From a checkpoint of a small class-conditioned image diffusion model: batches of 64.
Rows from block 11, named by matrix and row number. Rows with one number belong to one attention dimension. Each number is 128 + 32 x the weight over its row's rms, rounded and kept within 0 to 255. All counts start at 0. Numbers have three digits each. After the name is the row's rms in percent of the matrix's.
# q: attention query, key and value (stacked) (model.blocks.11.attn.qkv.weight, 576x192, the q third), inputs 96-143
# k: attention query, key and value (stacked) (model.blocks.11.attn.qkv.weight, 576x192, the k third), inputs 96-143
q.63 100:112170124113161106153122101131073109144192126123114154184159105105182175148077129139070082107131145219141113141109147152113193082116120090156113
k.63 115:176149112125178100119121089151101097173131121106140199149119102126166194152047117093096093126123136118158126174095148111120114126092089148121106
q.64 110:169161090134110072068120099129126130128151119036082112134180126163187115200115122182093069098132097122102137129180137119134119130154145106050108
k.64 106:136127112118134069084085100116119158134138133005070093148197140153179111187085119200095070088136165135103135153170123137135101132144111087054142
q.65 111:087090087145086136135124092076120134159139152143166069132168124118071138164126126143070136168111180143154086125109149165145148099141107129115130
k.65 121:065051117151117142131155115075129153146147151150139091117142144133071105138111103184071136165106190146132112120139137159144123116161081124127116
q.66 113:099122085074148196171167104187110176150085154103094167102122130147190084185112173183105092143163102092082138085118096085137069144103129148154131
k.66 097:132129087098156186137188161153130179158100159157098150090108093152163113134090185160116078175185117128102113091126111126109119139088124125158135
q.67 115:116093120135122145135133103139131113108145072112145083136119097167117131087213161098152106162139098130160120137130106140109171151141115145120160
k.67 122:098144151155146133136133119142143114107127055050130115114147105139103146068203109063174134156145090128157136096101079124087156157153137171134182
q.68 110:136085089143118100069071126112100165142115104136152086035145147124157145139115080117122126079096129173151163173120099144163106165110134102173149
k.68 116:141073102140129128063077150108099167126124111109150062050193153154137167140128156115120120109096114142147137163101100124146110140133126077151135
q.69 103:168069106170114171108103130126137178107120183194167056144109146117088158125130123188149142141132145095145081076209170110113100138141132110137173
k.69 081:098108091171124179183095211163090150128141175148134060109084133085063150109133120186130124163132142087159112125173145186115126134162180112101169
q.70 125:134133140111125165136193114105154136132093166116139169140108108100162133144115141178111065135180152094065193122184136119151078104053097121111094
k.70 120:115152103118121167128180134078140174146088156133127183152109111082188131122099159146128065114173134097079178137211123110110107099066104133112084
q.71 113:131187157101171000151170090156116071153088093091081196161095131118156145129161098107174120091106076157116158104156091138128151164104146153165076
k.71 103:158175149108192061120206121160084067164146084085078191147120149153163119110164134125170109101088140156117153123153131141115146142125140159134091
q.72 108:105154126151096144221140190104137063073109132155145130148108092166122135106158187083147148104180124154142119111067161102135133148113115148123112
k.72 095:128141160152108136168160196139129136112114194154154112110111109133110151111162098044185139100157127130171110117094171110126142181122113131135144
q.73 136:168139119118099135135118195142083146116159134175153183114108098142140158082163092075149160124064114143127118150173146144114129189101110095143203
k.73 130:171120129132128142126116215116088135065194101155142164113097113146153161080152118070158140127057119129124121160145150126121150168109102133141181
q.74 120:174077160149161173121120049140135155170135127128126185144133143067136104211053149133112125058127147028135119124145089095113090119134132140137087
k.74 101:149103171129134184125140081122147130166163148124152141124142093079098108185030149159103093096132167085097153101156125141125099106123098125101077
q.75 113:134170149163079006147099115126122147088139105154161085134170147122091101159102093157101111053147169154117144152122130088131134138163143132140085
k.75 117:136125174157094026106095118118152125092142116163166047109175106121069112155067129152130135098137149113094155128127138099145096133163142110114087
q.76 107:116136129053184146095125064119117130171087145098146171169107132114169189120160157125142087146128104165126098104208027179108157080055129153077102
k.76 115:097157118076179150080166078115090124145121139074132174159138135096190164130163167144130069149104138137102098088227063151108130072084134152083085
q.77 113:108129111140191143114094184141160132125128121118132142130096136109117088141088109122119159142163147136135134117114174128141172113159134118174177
k.77 103:093141149150140130139082169137114175167094171105140137134078139125069128120098114129073142148102176140151113177096164145114161102153097116148207
q.78 127:137127205148163133140157143120128110115104133172123062146124132171082144114152105080174198175133114133176095108068167105157114163166134146141182
k.78 110:116099159162128165145127161147128113091131161150098052132115136151087129127147124092186206124135116121173101105054150108135126161188123151144169
q.79 109:135150164137112184121164109138161100194126116145083132080125132179129117162138108192095170134106120116129128150029106144126141103134137116144070
k.79 129:104160149109099182104121125107119092171117085130104139086135171147104129160121100188092163130128142146145164174059135131114151127142181135143080
q.80 087:133155125033127063151100155087145109149107144148150116080176106171115103119131123147170164123118156133038128092121143137179098136093127112119102
k.80 091:141066131165139179212131128118091143189121171113127074109137137129139134148153116093121164136132148097102172136027110086119092095173123069144108
q.81 080:203122094127184130092110130163069109141130106080067173046081156207126154144139113136140112153091146173166145112079126108081174146139130095105160
k.81 088:118160094090146078128113170185138128129173084092163169166119134098153187125121076106094152080090108143179138138160070147126189086105111170089151
q.82 085:130132139070131171147157093145174154133150147143115183124117078138135220120107154137091095152122138183155145093159097194091155098086203113130142
k.82 090:128153140125068119087081133114172123090114164108156133144123129108122122178077086145139164122115116094107073130142094121105117137141042157049152
q.83 088:155116116144110162144167077076170098126120120124131177175151171077121117188072141136066089105115104147167140154112104156121088076161105169088142
k.83 100:107114089082071207135161147120145148132150157149142144123111094104064163116085183118123134091124112102139129116155096193087120135102106109156075
q.84 098:168103132134079125144046146119135117155123140121145051109133154153100113132174158108159186117143130101086088151108193134096099120135102094103108
k.84 100:075107163118145095179102178105149110140134101151105058053157123149091122109177130142197160117164105088164167115158122115121101133136191117174167
q.85 095:117153122108132169110196125147097076159144097141148170181145104064175142081106145116109102120107102116142098105135156166147152109056116165170088
k.85 084:148122140130160146112123140127138179135100125094083130119128184168148149082196155078135137076099078168117130113120107168113096161108133157182143
q.86 084:121188099184122080138131158177092158072135153134114102053137173124087096128101090165103136136174156118140086123119169072151120121162112095148085
k.86 087:104099190151172142130174105137090083102162074117078079173104165125121044172118158169137198132139204171105116131126142069121154160121187107103153
q.87 090:164141108105141068127119174116082105153125090138145128146125080124175154125086143117199103075151094104103154187119089111153084160095124151141129
k.87 092:092104165117103181129169114065130132163094119106140181135084103200156150087144195100126104166149104105146125065105114153140101041153106124122134
q.88 100:109148128162101089112176135157154177151136136148135086136146180188114102095123094149160128114136139090126131167089133055201092214166148106127149
k.88 088:162133132114158079067051139121081117103123163166140141129129102106104131154150154089105112155143139170138176123131157116152128137115195143134131
q.89 106:091105107142126105129134129128072092134085156094096173159132123133182153134165115135108124138074138169183096098140101178080171115098162159145137
k.89 110:159149094157189100160086109191031103132127085095151186127135115152193157132107116150107112106083114173140099118170122128103183155130100145113181
q.90 084:123123114173168113110094083062150169099145102107124085126144114112160054093146107155129163104145144078120121114116176090121158093205127144134090
k.90 087:086085086128125141123196173124132099141108146078097133136095104175114121174163113151110113153112140123112126066117106073130121142091174128188117
q.91 080:134146144120146138106100127143074119186192095124163129169086096154157132152096093143119130171048168101128153125147087106142105099157139126122145
k.91 107:175099101097100088098114088090114153154142116174123180109173111151177133143066096159082133134146159168106085181117160105126170154106150131091075
q.92 088:093072112110135134127130214132155171137106116115112074162080125110138147113162138095150158140166120155211148079109107091116153158122135121159142
k.92 098:162180130153093131122128121194147121076140114177126074147150179061085058108142065172172192129137129110056055150143139167180068134161089134089157
q.93 088:036123172126144146116173073088119110043147114098047134091074153089078212191133180091116102129187110132107127158207113153159137089125099123112150
k.93 091:106126060143131148157156109123172176151102184141182118174138121062099137091141117128116075158156139115163170109146168196120152083141152133134113
q.94 091:178088168184083167174074126138122145076135134166139116132100089036072084113132141127113138111155152077080174113136177110098152132124117077120164
k.94 098:091154124107103135099155074089214099121104102162155132067145092105115131098152154111154096177183154084156153227110122168129131080135178123138076
q.95 081:089117123103142191121178067093199152159099201103219135144158105148142079105153148096092113141162206134121140128197103144074092145128111144114118
k.95 090:165193139156157110106114109192107111093160145127072153148148122164167133131082132145092075128100147121121124115122158069142147172113048109168099
q.96 075:124054160122150087158126082100102086155098170095164112075140128154072096090116166141157122097156127168151102121114131050117169172192093167128155
k.96 095:158156114163115147110154141210134098116139139129132093180149107126151149173140094106144155132111139110115123116089180109110124143084114105106069
q.97 096:131165132175144096123105101136153082054168165116085145130104134139123127126076132140094182120137188169201150162146185147137138159148168106115142
k.97 096:140097089159117052111166134065141185091169122111154146154049156177120108129072153122106080119152133164108126135154119099132170150151124126080134
q.98 090:189112141155110140109153102129170080076115142202156076064176110091059079141134127173132124112143111108104093093128132080170110166157101167142058
k.98 098:120155192143087126218116142157093125154123143139121095137144116110075115072189123160160161097172115089134179109075145131105114112108193102134134
q.99 088:101124179181117170103122139098153106118117107181216141132191139123093108100133151138145140198147193115108102147077152114113046144101093094147097
k.99 083:125123118131086169125167151086167110094121122124088088081119162122049140127155130104133175179181151148086153133097152135173088151174101144135131
q.100 086:101095090113180125109131098092129121156114137106054132188173075131179153131118117167153105124165113178159157102148114056127153120115167174170119
k.100 095:121133132089173121119115194116078139125107048083119165108110088142226117143138100125115129121056138134192102109140153154104144088141123126166145
q.101 083:173124180093161155134116052094113124194130152094109155157134120107197124158101143147102103113133044085137202166179064111156099101108116172142141
k.101 088:069106126117094162112180160121127122170093105157084120080155161110120165126150107148149079156131132118173102118108140150126148102129124164136037
q.102 072:099130157146097131107130094090170122127131160163097166143096163092066107111133128090152191115092113156146089124129103134137115108100185050130122
k.102 076:130139038149176074132136148179103123168094101116175117139161152143120109197122090119091117127161131116108136135165209161108162196104108178154125
q.103 078:153131138151194134154144144122102159172123117141039180125123163110139139142154162126076069122088092160091142131179099150070186130109100145168141
k.103 077:090138113106161207136172104099139106179131056089104135212130163115156119125154105148084112114078121127130099109169121193111130093116108132091077
q.104 081:054195147155121086135159185131145041134134047083119117165119143122143206106143093077105126207119146102119110090108127177155139099138153175201155
k.104 094:131102146089198141106148111109098138164120139151156158160054114155148126081130181085142165104139073124152148153112113106175147123135093156142194
q.105 094:108091109112122177174141121146165142148107119120160152106175133126146149171052171089072132071119150167146144178133114151100142149058083174060096
k.105 092:091165170118115147112070120105107114112159141163113196117146156101143099112063097173087170177100145136136187116106042153090141120118153126139099
q.106 104:127150058035143087096126155137088148121112132070131156101097112175201162118148100149101083124097106096110102115151127205153171099127149115060146
k.106 099:129114128100171140129083094134100098172143144128141131152158121103155108140049145125124086122121060112129130162158107152138138120139116124135156
q.107 079:107119097121129132103176127156116155120129142101176081140091186188126127156116121077116167151103194094114146128087128155154135129128144082111150
k.107 088:153070127140105155146102099121182107132174158171165109089173113117081110154081133138128119162106112118129124152094054086181039123106092128174100
q.108 092:138163157152127100049119122163105185100138108128123093116046141120168074094210130091165110159157107098149161050166157138172096144178137141101150
k.108 095:143168111114106046085083134132140135110086140073105108143174121145159207081088176151172147110116118163111077144123127130137099142098148148106166
q.109 092:184116086062107142139103096179136171151132107103133116183131098082111102165136069156122133093112075133125164160095173166100093115156100075082134
k.109 091:170157146121081096139153096138176140118083155196123157069119042106124152115188095098114081117127094114164172125127095097101124097139194122132145
q.110 090:131115163144108106170114187137107120112194140142153123120126133143089118090145143104099147086087137147137108142103158090067166105066162162098059
k.110 083:112153162121186097144122068137104108088170127096123153128113102113133141157134121159139184097131178173135118119153114084135148162099135160083123
q.111 092:128143085156041130162143160143132179112103169190101076123129101162104143109102093157207126129138142078098121109134143085108107134131132079118139
k.111 096:179085147146092101151110112135124155084166145149166091076123132097078066105194131077147128126117131123098138156152178089151145124176123091124191
q.112 100:114127126162108082171113093136170077079126140082134100104110124144079098148132149086092038080121164123140156130096113152089153106105092178120124
k.112 088:112116071133104102132148160087156145154122136110137079099156113171161141132056113176179140144093058153121136154117129122161121165086157109170124
q.113 081:143107128118137110162133097097186096153105161148142152117185187157138165073103121088152191111127148146164144071138107144181131145072094154167121
k.113 076:150150165149095110099081123084124134082170083105097180138115060130097090174109121159117102139102155085077114129164140147168118157160111126145107
q.114 084:159125113130148142124124164132161102095191136146113152114146129099117103131125134148093118145072187108149115107100114119122146108128116136098149
k.114 089:148123128117141161157196127112147140122103146161122082170115150161133140178060120084119147121188174134063118187099197141179125132138092139114157
q.115 073:120122137177121156173174106118071107115145076113135112082155173142133183174135130141126062096118223177149128131141160122098154091156158137157133
k.115 088:100137096144074141177127134111163160137149202132152121097144117126074127077119138093128187149115144081151087124049142088158165121126125103137158
q.116 098:136105073080151099108075095177110184174143134043126139142186131161172135173136198169042037114158138104103144179150132102163107115120154129064109
k.116 095:117113134114170116129109111161133137125102149126117073109114113129116107163167110165098081125160155131092141078127114079136127096155156110120105
q.117 087:102108164178122132109174125151053123134132119148109127118070155147117134104132086079152189148093038125127102117093125148133154162164081162140166
k.117 085:209137112120087223144087146098108100102140139220140154099170086108119104148095133163174162152125115155068112159107118178080081142135099109086095
q.118 092:120133156131123164110165103117125105040088146140102137104113114108151079156123144181180025091167153135077145098142113062132104141114118142074106
k.118 095:174145120102174063065083108117101138142143117088138124084163136115171134179063127221084089115121158149157123155176105181148138109144143102134147
q.119 086:112132120083131129082156090047103139174153080202126219186114126113157125055072128142090205149093130097120104174154116148100160150117166099171138
k.119 090:115141121123124095135147102172127088096184142131077179173185109097128078093209123079119131166135183110135147125148149102123145153141129110102146
q.120 087:124154121107156105168155150164117184117120140149162076099087136143133120123107083140047135124079187126130170132069142134175151136198123158104158
k.120 099:118138164153104134168153149110153068122098167175167117139160092129038142146145145064202186148179105155130122092089135082101129111116089112122114
q.121 080:119158113144136111158125174077160119117095118124073125146140115120108123179151108161180178166184155162132161152052118112131132151143141105164151
k.121 083:119150172121099056129100154156102121134143080167168161112055133143119158077122119059160167084058105148181109109115165164096173139120115117142140
q.122 084:128114134143085088099088177128125114108128087169114064118078102145088079135142123134147216130124111088102139139165150168160077137164119143111111
k.122 085:133133093142173210131144118161143132146151139103136180113161100216118164117106147135115115145115148154180108110088100119135113170133166124113119
q.123 085:138169130147169143106136146141124153139119181109131156129100078099130145155174087133130116137100186103156103119175129107116110043119095109100128
k.123 093:076154157080149131141153064089119126209086150103155151145088189098125143118129130139117117116127146117152144087146113159110175099062113144100095
q.124 095:151081128123133188109106127083208103098139141137207122117113104115113153126092154107145155154151136132106087127094105127111090139105142092129112
k.124 093:107126169101123166118133115142117141153118114143141127202108188072133109115121104166091144117117027071174128116164101168115087116122133169112090
q.125 093:109151144110142134121077118139083115160122100125132188122206149139180159138131112108148116112064116146139077129173150168091145099109112085188083
k.125 093:107168071176136131177166166117119142085108105166153116088077102071138109139156153172109149144138189094126171136131116095104101144166169177129126
q.126 115:149159144073080093136125177106129140142129126117142110213106111130110106060132150080197166147176027137120140137148122112160108165148152078132188
k.126 101:143045163141145090062142092151120167124100063073080083178074162175142117165193149093099067148175078154124149113206132145141117116143103149129096
q.127 082:108113127172097155095130112178103170157096181063089100085114133104131140130154107170128138183161079130120125115152144119083132128101166125124114
k.127 095:170112098103144140109076177162137116117129084068098207113167156112190130070142153083129129067086117173136155154077096106143130137113138136110156
q.128 111:094140113175108121090140125143129136137160109151098077065141154163104125173175078191157099169106113109111118194106127161174110132134167096085130
k.128 108:150147085162052096150078159149138124166157098162141052075114137122093126154120109157146133132131103125143122187027155102157114160186171110108079
q.129 111:124154170119115153112092116109139073165136082132115168094107184128130149116132163102122188037096109132201137176070107133137169103113138128124116
k.129 102:094142122148146119102073143138110094144144097122132175078123193150184130074186144112140205101091121132165123165091107143146185092106135132148145
q.130 118:164137118161114165118171135120133146136129119135133132092107137172091130159156142142140146155166155135079114099119170126108109153114145111091076
k.130 100:134102142143137158079140137119103103156151173114116108099109115169084163140163165086143147154172161148128102130080176132112114121060141144139117
q.131 110:169156108134100108184076136132148138154102114190141091136106169164159131104080126156131123159170136133141177117151128090089108155193138138123211
k.131 098:135151128147127122165164121134116176106089146147088083112139161138161090134077105191115133133167181170106164115144130114137173117182114142148162
q.132 108:159136086092151106128159184139072160162126088081141110130116164160148149121144188146134204218133138163103099123115159101134111167074113135165111
k.132 099:092106127110132116108140165157090139154079111063120154137083146198128065104104143095149124213119119128106087087141148082156112222134144163151155
q.133 126:171112143135175119166117148136098111102115127153141188133173119146151166125143122042186132101102148108147152067177111122133102147109091140134187
k.133 107:123119165127098150159135131090151106099123111141178131100164106105098139161167186088136081059134106096126140106163071156123092152125153101107111
q.134 113:119154131143133103108071140113120117150149130085111159104110145174165159150146058070142084171121151170093092121108132110141126159131137174175083
k.134 093:145103101121175107136123157175120118089177149081166178134073127103136155130074119085162078144070089142122126110126075144117130127060076120121120
q.135 133:123137119124101154075184180086124170055126113187064140125078114073152133141092098138131147081128093082118100164115137132104129108112145116103121
k.135 129:153133139129108133090149144118164171074134140171092188144132123128151127155082157201105109080177094089117143153139138117115068137090137105121053
q.136 135:128121165150090099171086173079162132088160122106181103155111110124081082070132135068161137021103177064164155160133149124103167107138128115167173
k.136 112:147138142165108082175146155122142135098132172141122043148131119144058086079152096138150135056114158099144120113165142097119132104197088141141169
q.137 115:129093176140140148136146073125145090163122117122067156170116091130099126148141164152132170181122142140163128065055089132133097125129098172137102
k.137 103:102059122173150164141177092141136078154119107140097130124129103141093119138139102188088159202137120127163122152133139174114182134117095166156111
q.138 110:120113160088104128136147075159158140097130123115143109144156163134154038153058137192070061038103131125123213141163107107134153113155119162105120
k.138 112:129134150074106075140100121136141135150144125106096126157171118172173109142044079153069081054118102126125165138132102121102139110177084133128113
q.139 111:103077112105161169127133104170188111156092130167133137129170103028102122126097145150077081104175122130122146147092074119123127130135094131167085
k.139 112:077117126112082148153130102100161107101099108182165138138150137077090082140127181122116086080138137117130207161095106125130117105095140158188110
q.140 110:111114089125136187090125167145155140155128138100145196147137137098115134103114112150067137181116128142142072168191164172145107107054124139106130
k.140 115:081119086114112154088109135124119190126152197123130172158140103085124153131103109152066138186113139114100076161188168186161091079071121130095119
q.141 115:168121131091129073170109090168062152111168183133081080125111104075153099138099103162112135032108093180100109123137134149100161100211118125098162
k.141 105:194181119140154140174134142172140157114131116154114128148080117084131123103159089109150112114078067132150122122154096126092140137145117137153202
q.142 113:090183062078123112095131110160140101134138163093162127158115054145151135106128107127145121143147102166114152163159097160133156107074152093123138
k.142 094:145185081126107093080096112091077146142066114092122108142150091112147177118132124182133112139115132147099139124188093114130140095066145135089171
q.143 135:112121146140150113110162067141118134139115111037159036145175120140139137138166185115156110149159120116177104055144162155133133115146091166127091
k.143 132:106123148130187096102131060116131132128087099070162015134115139114125161127184151101148137172155165143180101074127176156127169095160148134146110
q.144 121:167129106142114104105127109145160218099152100132166017133120079145084105098088096155145132160170144105107139145114173146137094180149112089136163
k.144 110:091148157115029061110145126113072100122115113116124046093098135164095122093140138108155133163139074103123110101101182090159187076174163119140097
q.145 114:135099160166110160186187137148170111120099105149135101143060101153097101108127118089173186193138126128155133077108144151122187171141144159166160
k.145 108:069115151148113081218128138095143092113124104157112108121164128180055090107181069191127170133139155144185121168092148113150116101179069117178086
q.146 117:152073098101153177162157103129084092149096143164133176102160021106177156126121116129152154108059084130142171132167067169150075124115082132113095
k.146 111:125108173104107175144116100094122129140134105164147211146151121092184126142097194096119134117118079101097147156106066107141111134115065122133086
q.147 109:157187155108167077093086179182065109127116133097132169156142128157206169126159157091175148116153116152091143123191090130107189134097172111150148
k.147 107:113095086128151109087138116148063137142079152082126177141094145150177102116085161128151110092112102179130156129139113116155117194102129164132163
q.148 106:101176145148074125139118199097162075146129130166143112140138120137045161129096121177118152142154136128102153114143124101094114112131152111188127
k.148 109:137106179116118151157108163108184140124128052098174071133137112100070080103127191155093124102145165116130185166074129148133101121172123117158127
q.149 111:064117102110109117109162127132201148087154187132106167173093113131108149178068145110097079043159142126112143141139108159090116139060137155070112
k.149 095:162163143100108173139112111081112084101125175148132147172129119175149152157159172156125081105184135151150145125117123131090140120126129134112110
q.150 122:111136144143106122224089156101137167126081125101146128129158171128124140150189120083197091191196167094144151101130151078150123118147098147176172
k.150 129:167090161148113150147126096174138120086115131150176072106143132129104114106141157072162151162162154097129155090144167110120108149147127168155165
q.151 096:145123189153125131209075146132163125142121138151123131093172166145125128146150113102082139110080152128094052150089089119156104137170079133126137
k.151 095:114067067141129119134071144139115107144128154118085171148212141154102159167142129139119108142098148150130170118140140108116179105103161123077115
q.152 108:135120110105146116061087107100097110148092146099104138108117170129165128158156139125144132120121090124151098140080228156173093103096142138093078
k.152 090:141124107168135133042201122100110152173153158116115115125047122088119178113088110173173170173069100133101133159162122108067173162021137130120131
q.153 116:120134084106102165188109158080133145095106159170130128152099128087128095097102085120089127109127143126155172166174122153113132084115151100115171
k.153 104:114129119153137159168106162114191165122161169152135106118174125082155151116081138121078125080156132110080140171162136121113106145130124160066154
q.154 105:120073121150115116066102155097168121162182143118088151094141135123103105152075130136080134106138150163137127166028128111109103152181120099189112
k.154 121:152156116124150109006093085152123158180144144079120157117138130128156130165091087178098116093071146131095115108141138159124146075123113120107102
q.155 105:177143123109103095089156113177080154134156107157166114109107125050137081097188080095111138142070105088099100149070097090135137135091143082077171
k.155 102:126150076095132111062108157165124170145133081129093121060083116100121142130163099094150083175143092086130076157151132141129108104138155064109093
q.156 097:143128104158114177095133140083107099137156090114139148140125072168107141113162169140186128101165122117100063139090146079172116118087176127098098
k.156 096:095172166162174157109148118116183139124151077148146146154114066120110127057173091100143166066158135127174096149126106145126098113088106118131187
q.157 100:062138118113173097101112099182132135127117190121081131140159162110170089121151114192107109144089123149174113103133122154130110105148167153082116
k.157 101:147127116142147114154119140199101113120105120119056120140104162137152161161143099136090166146097130137154073069189151154138133155140189123131207
q.158 123:083141164118145187122199060168096094169124089113095149151119164087146102172061175167070079121121117124119179095171123112121174084159042171112090
k.158 111:142090087104173143178172104143158130059087168134129123125111149097148124139072068115072127142126149162164091085145145143111127107127111105146102
q.159 100:178177081144187093115124098129087129103127102062120111128159156172173175089168143128125123143071095187157112090180114088151147154135146116139135
k.159 098:109164160155133112163139085084077147150135109054156123126107174160218085128166169089175122163110173181140148121119143176142134177159137153117145
q.160 088:151147109113158094090160172183131149115125116065142113156086119139187111080171118118153121131166119118136149072138110139147098125112092150107226
k.160 095:115161161095152124140181135078131118161113125171125114117151063160173071137192167061099094121101076091132120131126110099159113099174081135153117
q.161 095:099120102179070123190074113135132108106170147153136129120219122167166151103098090129089095140065182139161158198113135114114149130072136123122067
k.161 094:142166145153131144131117172127104091160145142108151117128159146111063121183072079104107146156087146147131134139115151118114095131163130154097099
q.162 090:128126145141171102105135129134141191116112156140118115166096138105174121174137178097113048123194154157106139097115189118123140136109112111050093
k.162 093:147113163123130197133200117136127092151073152179124139104143057150100122139077150151093153170128139165091151117151121156104177119180094125102149
q.163 113:125170143147087131108120149083182161138123121189102077144132106115084077106160146118190169137141167110113142107123116083131110162163149079154127
k.163 117:148091142155147118133132127123155100138085172155127086118127074104063120100160189094131155120131160107126134128127144139087103144178173125135135
q.164 086:099127115105092129098154131092125092143093109138116151065101138112130160164108186142170177090095085141183133122103080151146104144125140144178073
k.164 107:114081102128103100164116152160123168136154113110148059128109090152129099067131112151199176130152112115117142087114119089194158125116138086124113
q.165 089:157113062120138171135139137083127083126120132150165150199071119036156119210075109138103115144134087105124163158186078094105150092164139103096113
k.165 090:108154136100086094117120157148144152126133116159156138072113184146147121104093101151146120115092154129140117154096122190167117161111135130136176
q.166 090:143133194123145095136169115141078098143126121114146143086098127170150139098133114153126140109095083140168118117119134104146132109134145124108134
k.166 094:164203099126135147110114137150121175112138095136104176219165129105153148084165072122146139102059058122137113094122084131105090171079128161134189
q.167 076:141163125116135109123142099090079124146102182081080123150085164136138147074106061167100126170132117076138103054166137177152151082117134176135110
k.167 089:131161111114174150144081097162130089095146132101145195162148099123171119176177105062110065069146150137098158182124153031108125133104112114132098
q.168 086:122111160168153135126081201164186137115101082093151120071139180152092138160135128102120138148128143218137126175053166176107156161154126155159115
k.168 087:083128125099178089130132133144136106097180128113144168154143146135173145113126152155120139070118136106162092128152155144099148078058159112164157
q.169 090:029121188108106153105199098172177160089092170152116118101102153126086112137145159116101083154131127081128082126157184206151122093127116086127103
k.169 086:171107062130139139167108097130163141103116152081126116114129163044134112148105174180099135118163154182105147144174104148123093103147140166065064
q.170 097:156098162156147098143095127098081123163181084111112128081131085164109124168187128154077205154086129137070096150125121133067188141173155154169128
k.170 107:102111097118105081087107135151063120141117164079091134139136151151104166133092178134096122117152181110158139159119188166113107139123139149142121
q.171 096:116044107151109140186108133121168122132140104137179075124208134089092115107150086143173167101112145078135115151131135112181044155125146138111120
k.171 109:106124129158041119087122143102152155172148100164137103122131123120107126104191128169207149162173099112104157150094077122133101153102166106147105
q.172 089:117135126127167092130131076168073161136100139149121156117138171147191095126114128131128127090107128147144118141128060068121137112072154124157117
k.172 098:155089148106156149098131165114127093114140043094096196127108181139151157133138103112108129193087092165130116146139093156087221126143127121173159
q.173 104:166108181076138146107145088106167134091107126133082105171134057138072159128127113109139127137157137120093150049109128140134107105155066124133157
k.173 083:172120103135129129119130112095119141123124163128191077077111095122090189169108120121112092135169057123127131128095124124171134147188088170097091
q.174 089:161152068121213116138141116120133114120126122054139162178098118116154164114067188175123112099108110140057132164140116137130147170112152120126134
k.174 080:129133168143128141133127109128142154093152111184123182147070143124100131142086136132135142136209131149180132057144158145130157040108079120143125
q.175 091:126194087153100162121070209149088099160191134165166166106176134123105121105097145095143128167175147152193115125153132104137106151128106118135136
k.175 091:105118081130102131140127078143095122143121137086094116144110236128184117140127111159133138082085168159064088162089146089131151143120115123103110
q.176 091:118074114121141103151160122120163097181148066114108123147098207105198118098113072140065144172073136209091144133128113159109135159100164139146102
k.176 094:111217136108086136137104134123119133121124157102188175165169051164099183118079116120150081129173157169114118153112127134168143118129153137085153
q.177 095:180136107150176104109121128104133164126125172181142060157123129158091133121121158171153091226206154141087082177116148093169144197143187134169126
k.177 092:020128146131077198129139136177135154128150119199107126131113158095117091090143091159085165123131144117121213056144158097135157109157129102095136
q.178 091:190157154150099130135130172157148112120135153163173134122152112121144093101129148100157172134156135119057115109156157080137111094101137101197179
k.178 094:153094114160087095135123113153074135155093185102118129131128071117043099067093155135114148086174183140183154142086156108102144161159132121083082
q.179 095:138064089147105152122115119082118167084152176196124135088140111134054047077088152138160097111190077107127211152086142125155091156119147116162165
k.179 111:195197152132079138146134109131161121157134113163126054144130133082111173184151066139121176138145174102147081105153166077101086093103093137150101
q.180 115:153130151158180117079071103115061111130139124081156131139126101161178117112133105114151126105057129170143126095132130131146105156128120136105141
k.180 112:095146098068173071118107138127092111127174135109109194139124053176227148136164124145147097115094090118171122121153063116116149135097142111178133
q.181 093:070167120126057127137110130138115079093102115120114117099102141118155102094117173108162182105157132100094089099135098120109174113138120158143071
k.181 095:135100148142203115169127116122100181119113148123111134175124186136076133162131144157046093155126144179119110108173182164123139146128148105200178
q.182 089:126152137132101062125076130130187119165073162130161098140121149103120082134189130144127099104144134141101124107140154155056121132156093073164113
k.182 091:143093119172111190137133146111115128051170100172085137131123181069113141080108146115136198109171159153178104144108114104131176139111170120173174
q.183 102:139134099136113156138103095103099153172180149093160174113118105176098127144104119090089127146061116143148136138078111183049117150126081086048114
k.183 104:148122130114081089064131166117144142102115144140151112115174158045120107147143067160148118111134128094058139184137122071229120098120139139131123
q.184 107:060143085093168153101144116193116126176103077128120169121145100124169182163139146098151115131085084097176116176173100102103125144116146186117162
k.184 105:162102164151183123115093116100066128132110137112088150127103122163207140109167146132105137183071075137118114108188100146146084108170096120175154
q.185 104:108172142091129126132112164112119149088072161107155112158167145090123104129175149149119111141101157069102091078118092077119130097133069141086077
k.185 102:150115108130126139154126109139142124119112174161121070059135073158105106138120149107154086120153111145099210150120118151119071117155166115120117
q.186 099:132153103173123139191178133151180072074078138111106172137191111145142138140107120122052178130094189138162124119115152128137151113146176160149155
k.186 104:055076111096184129089147102116122171154173065131082121140048141143128145168125089149060108122132119161115114152160068194106202146110075104135104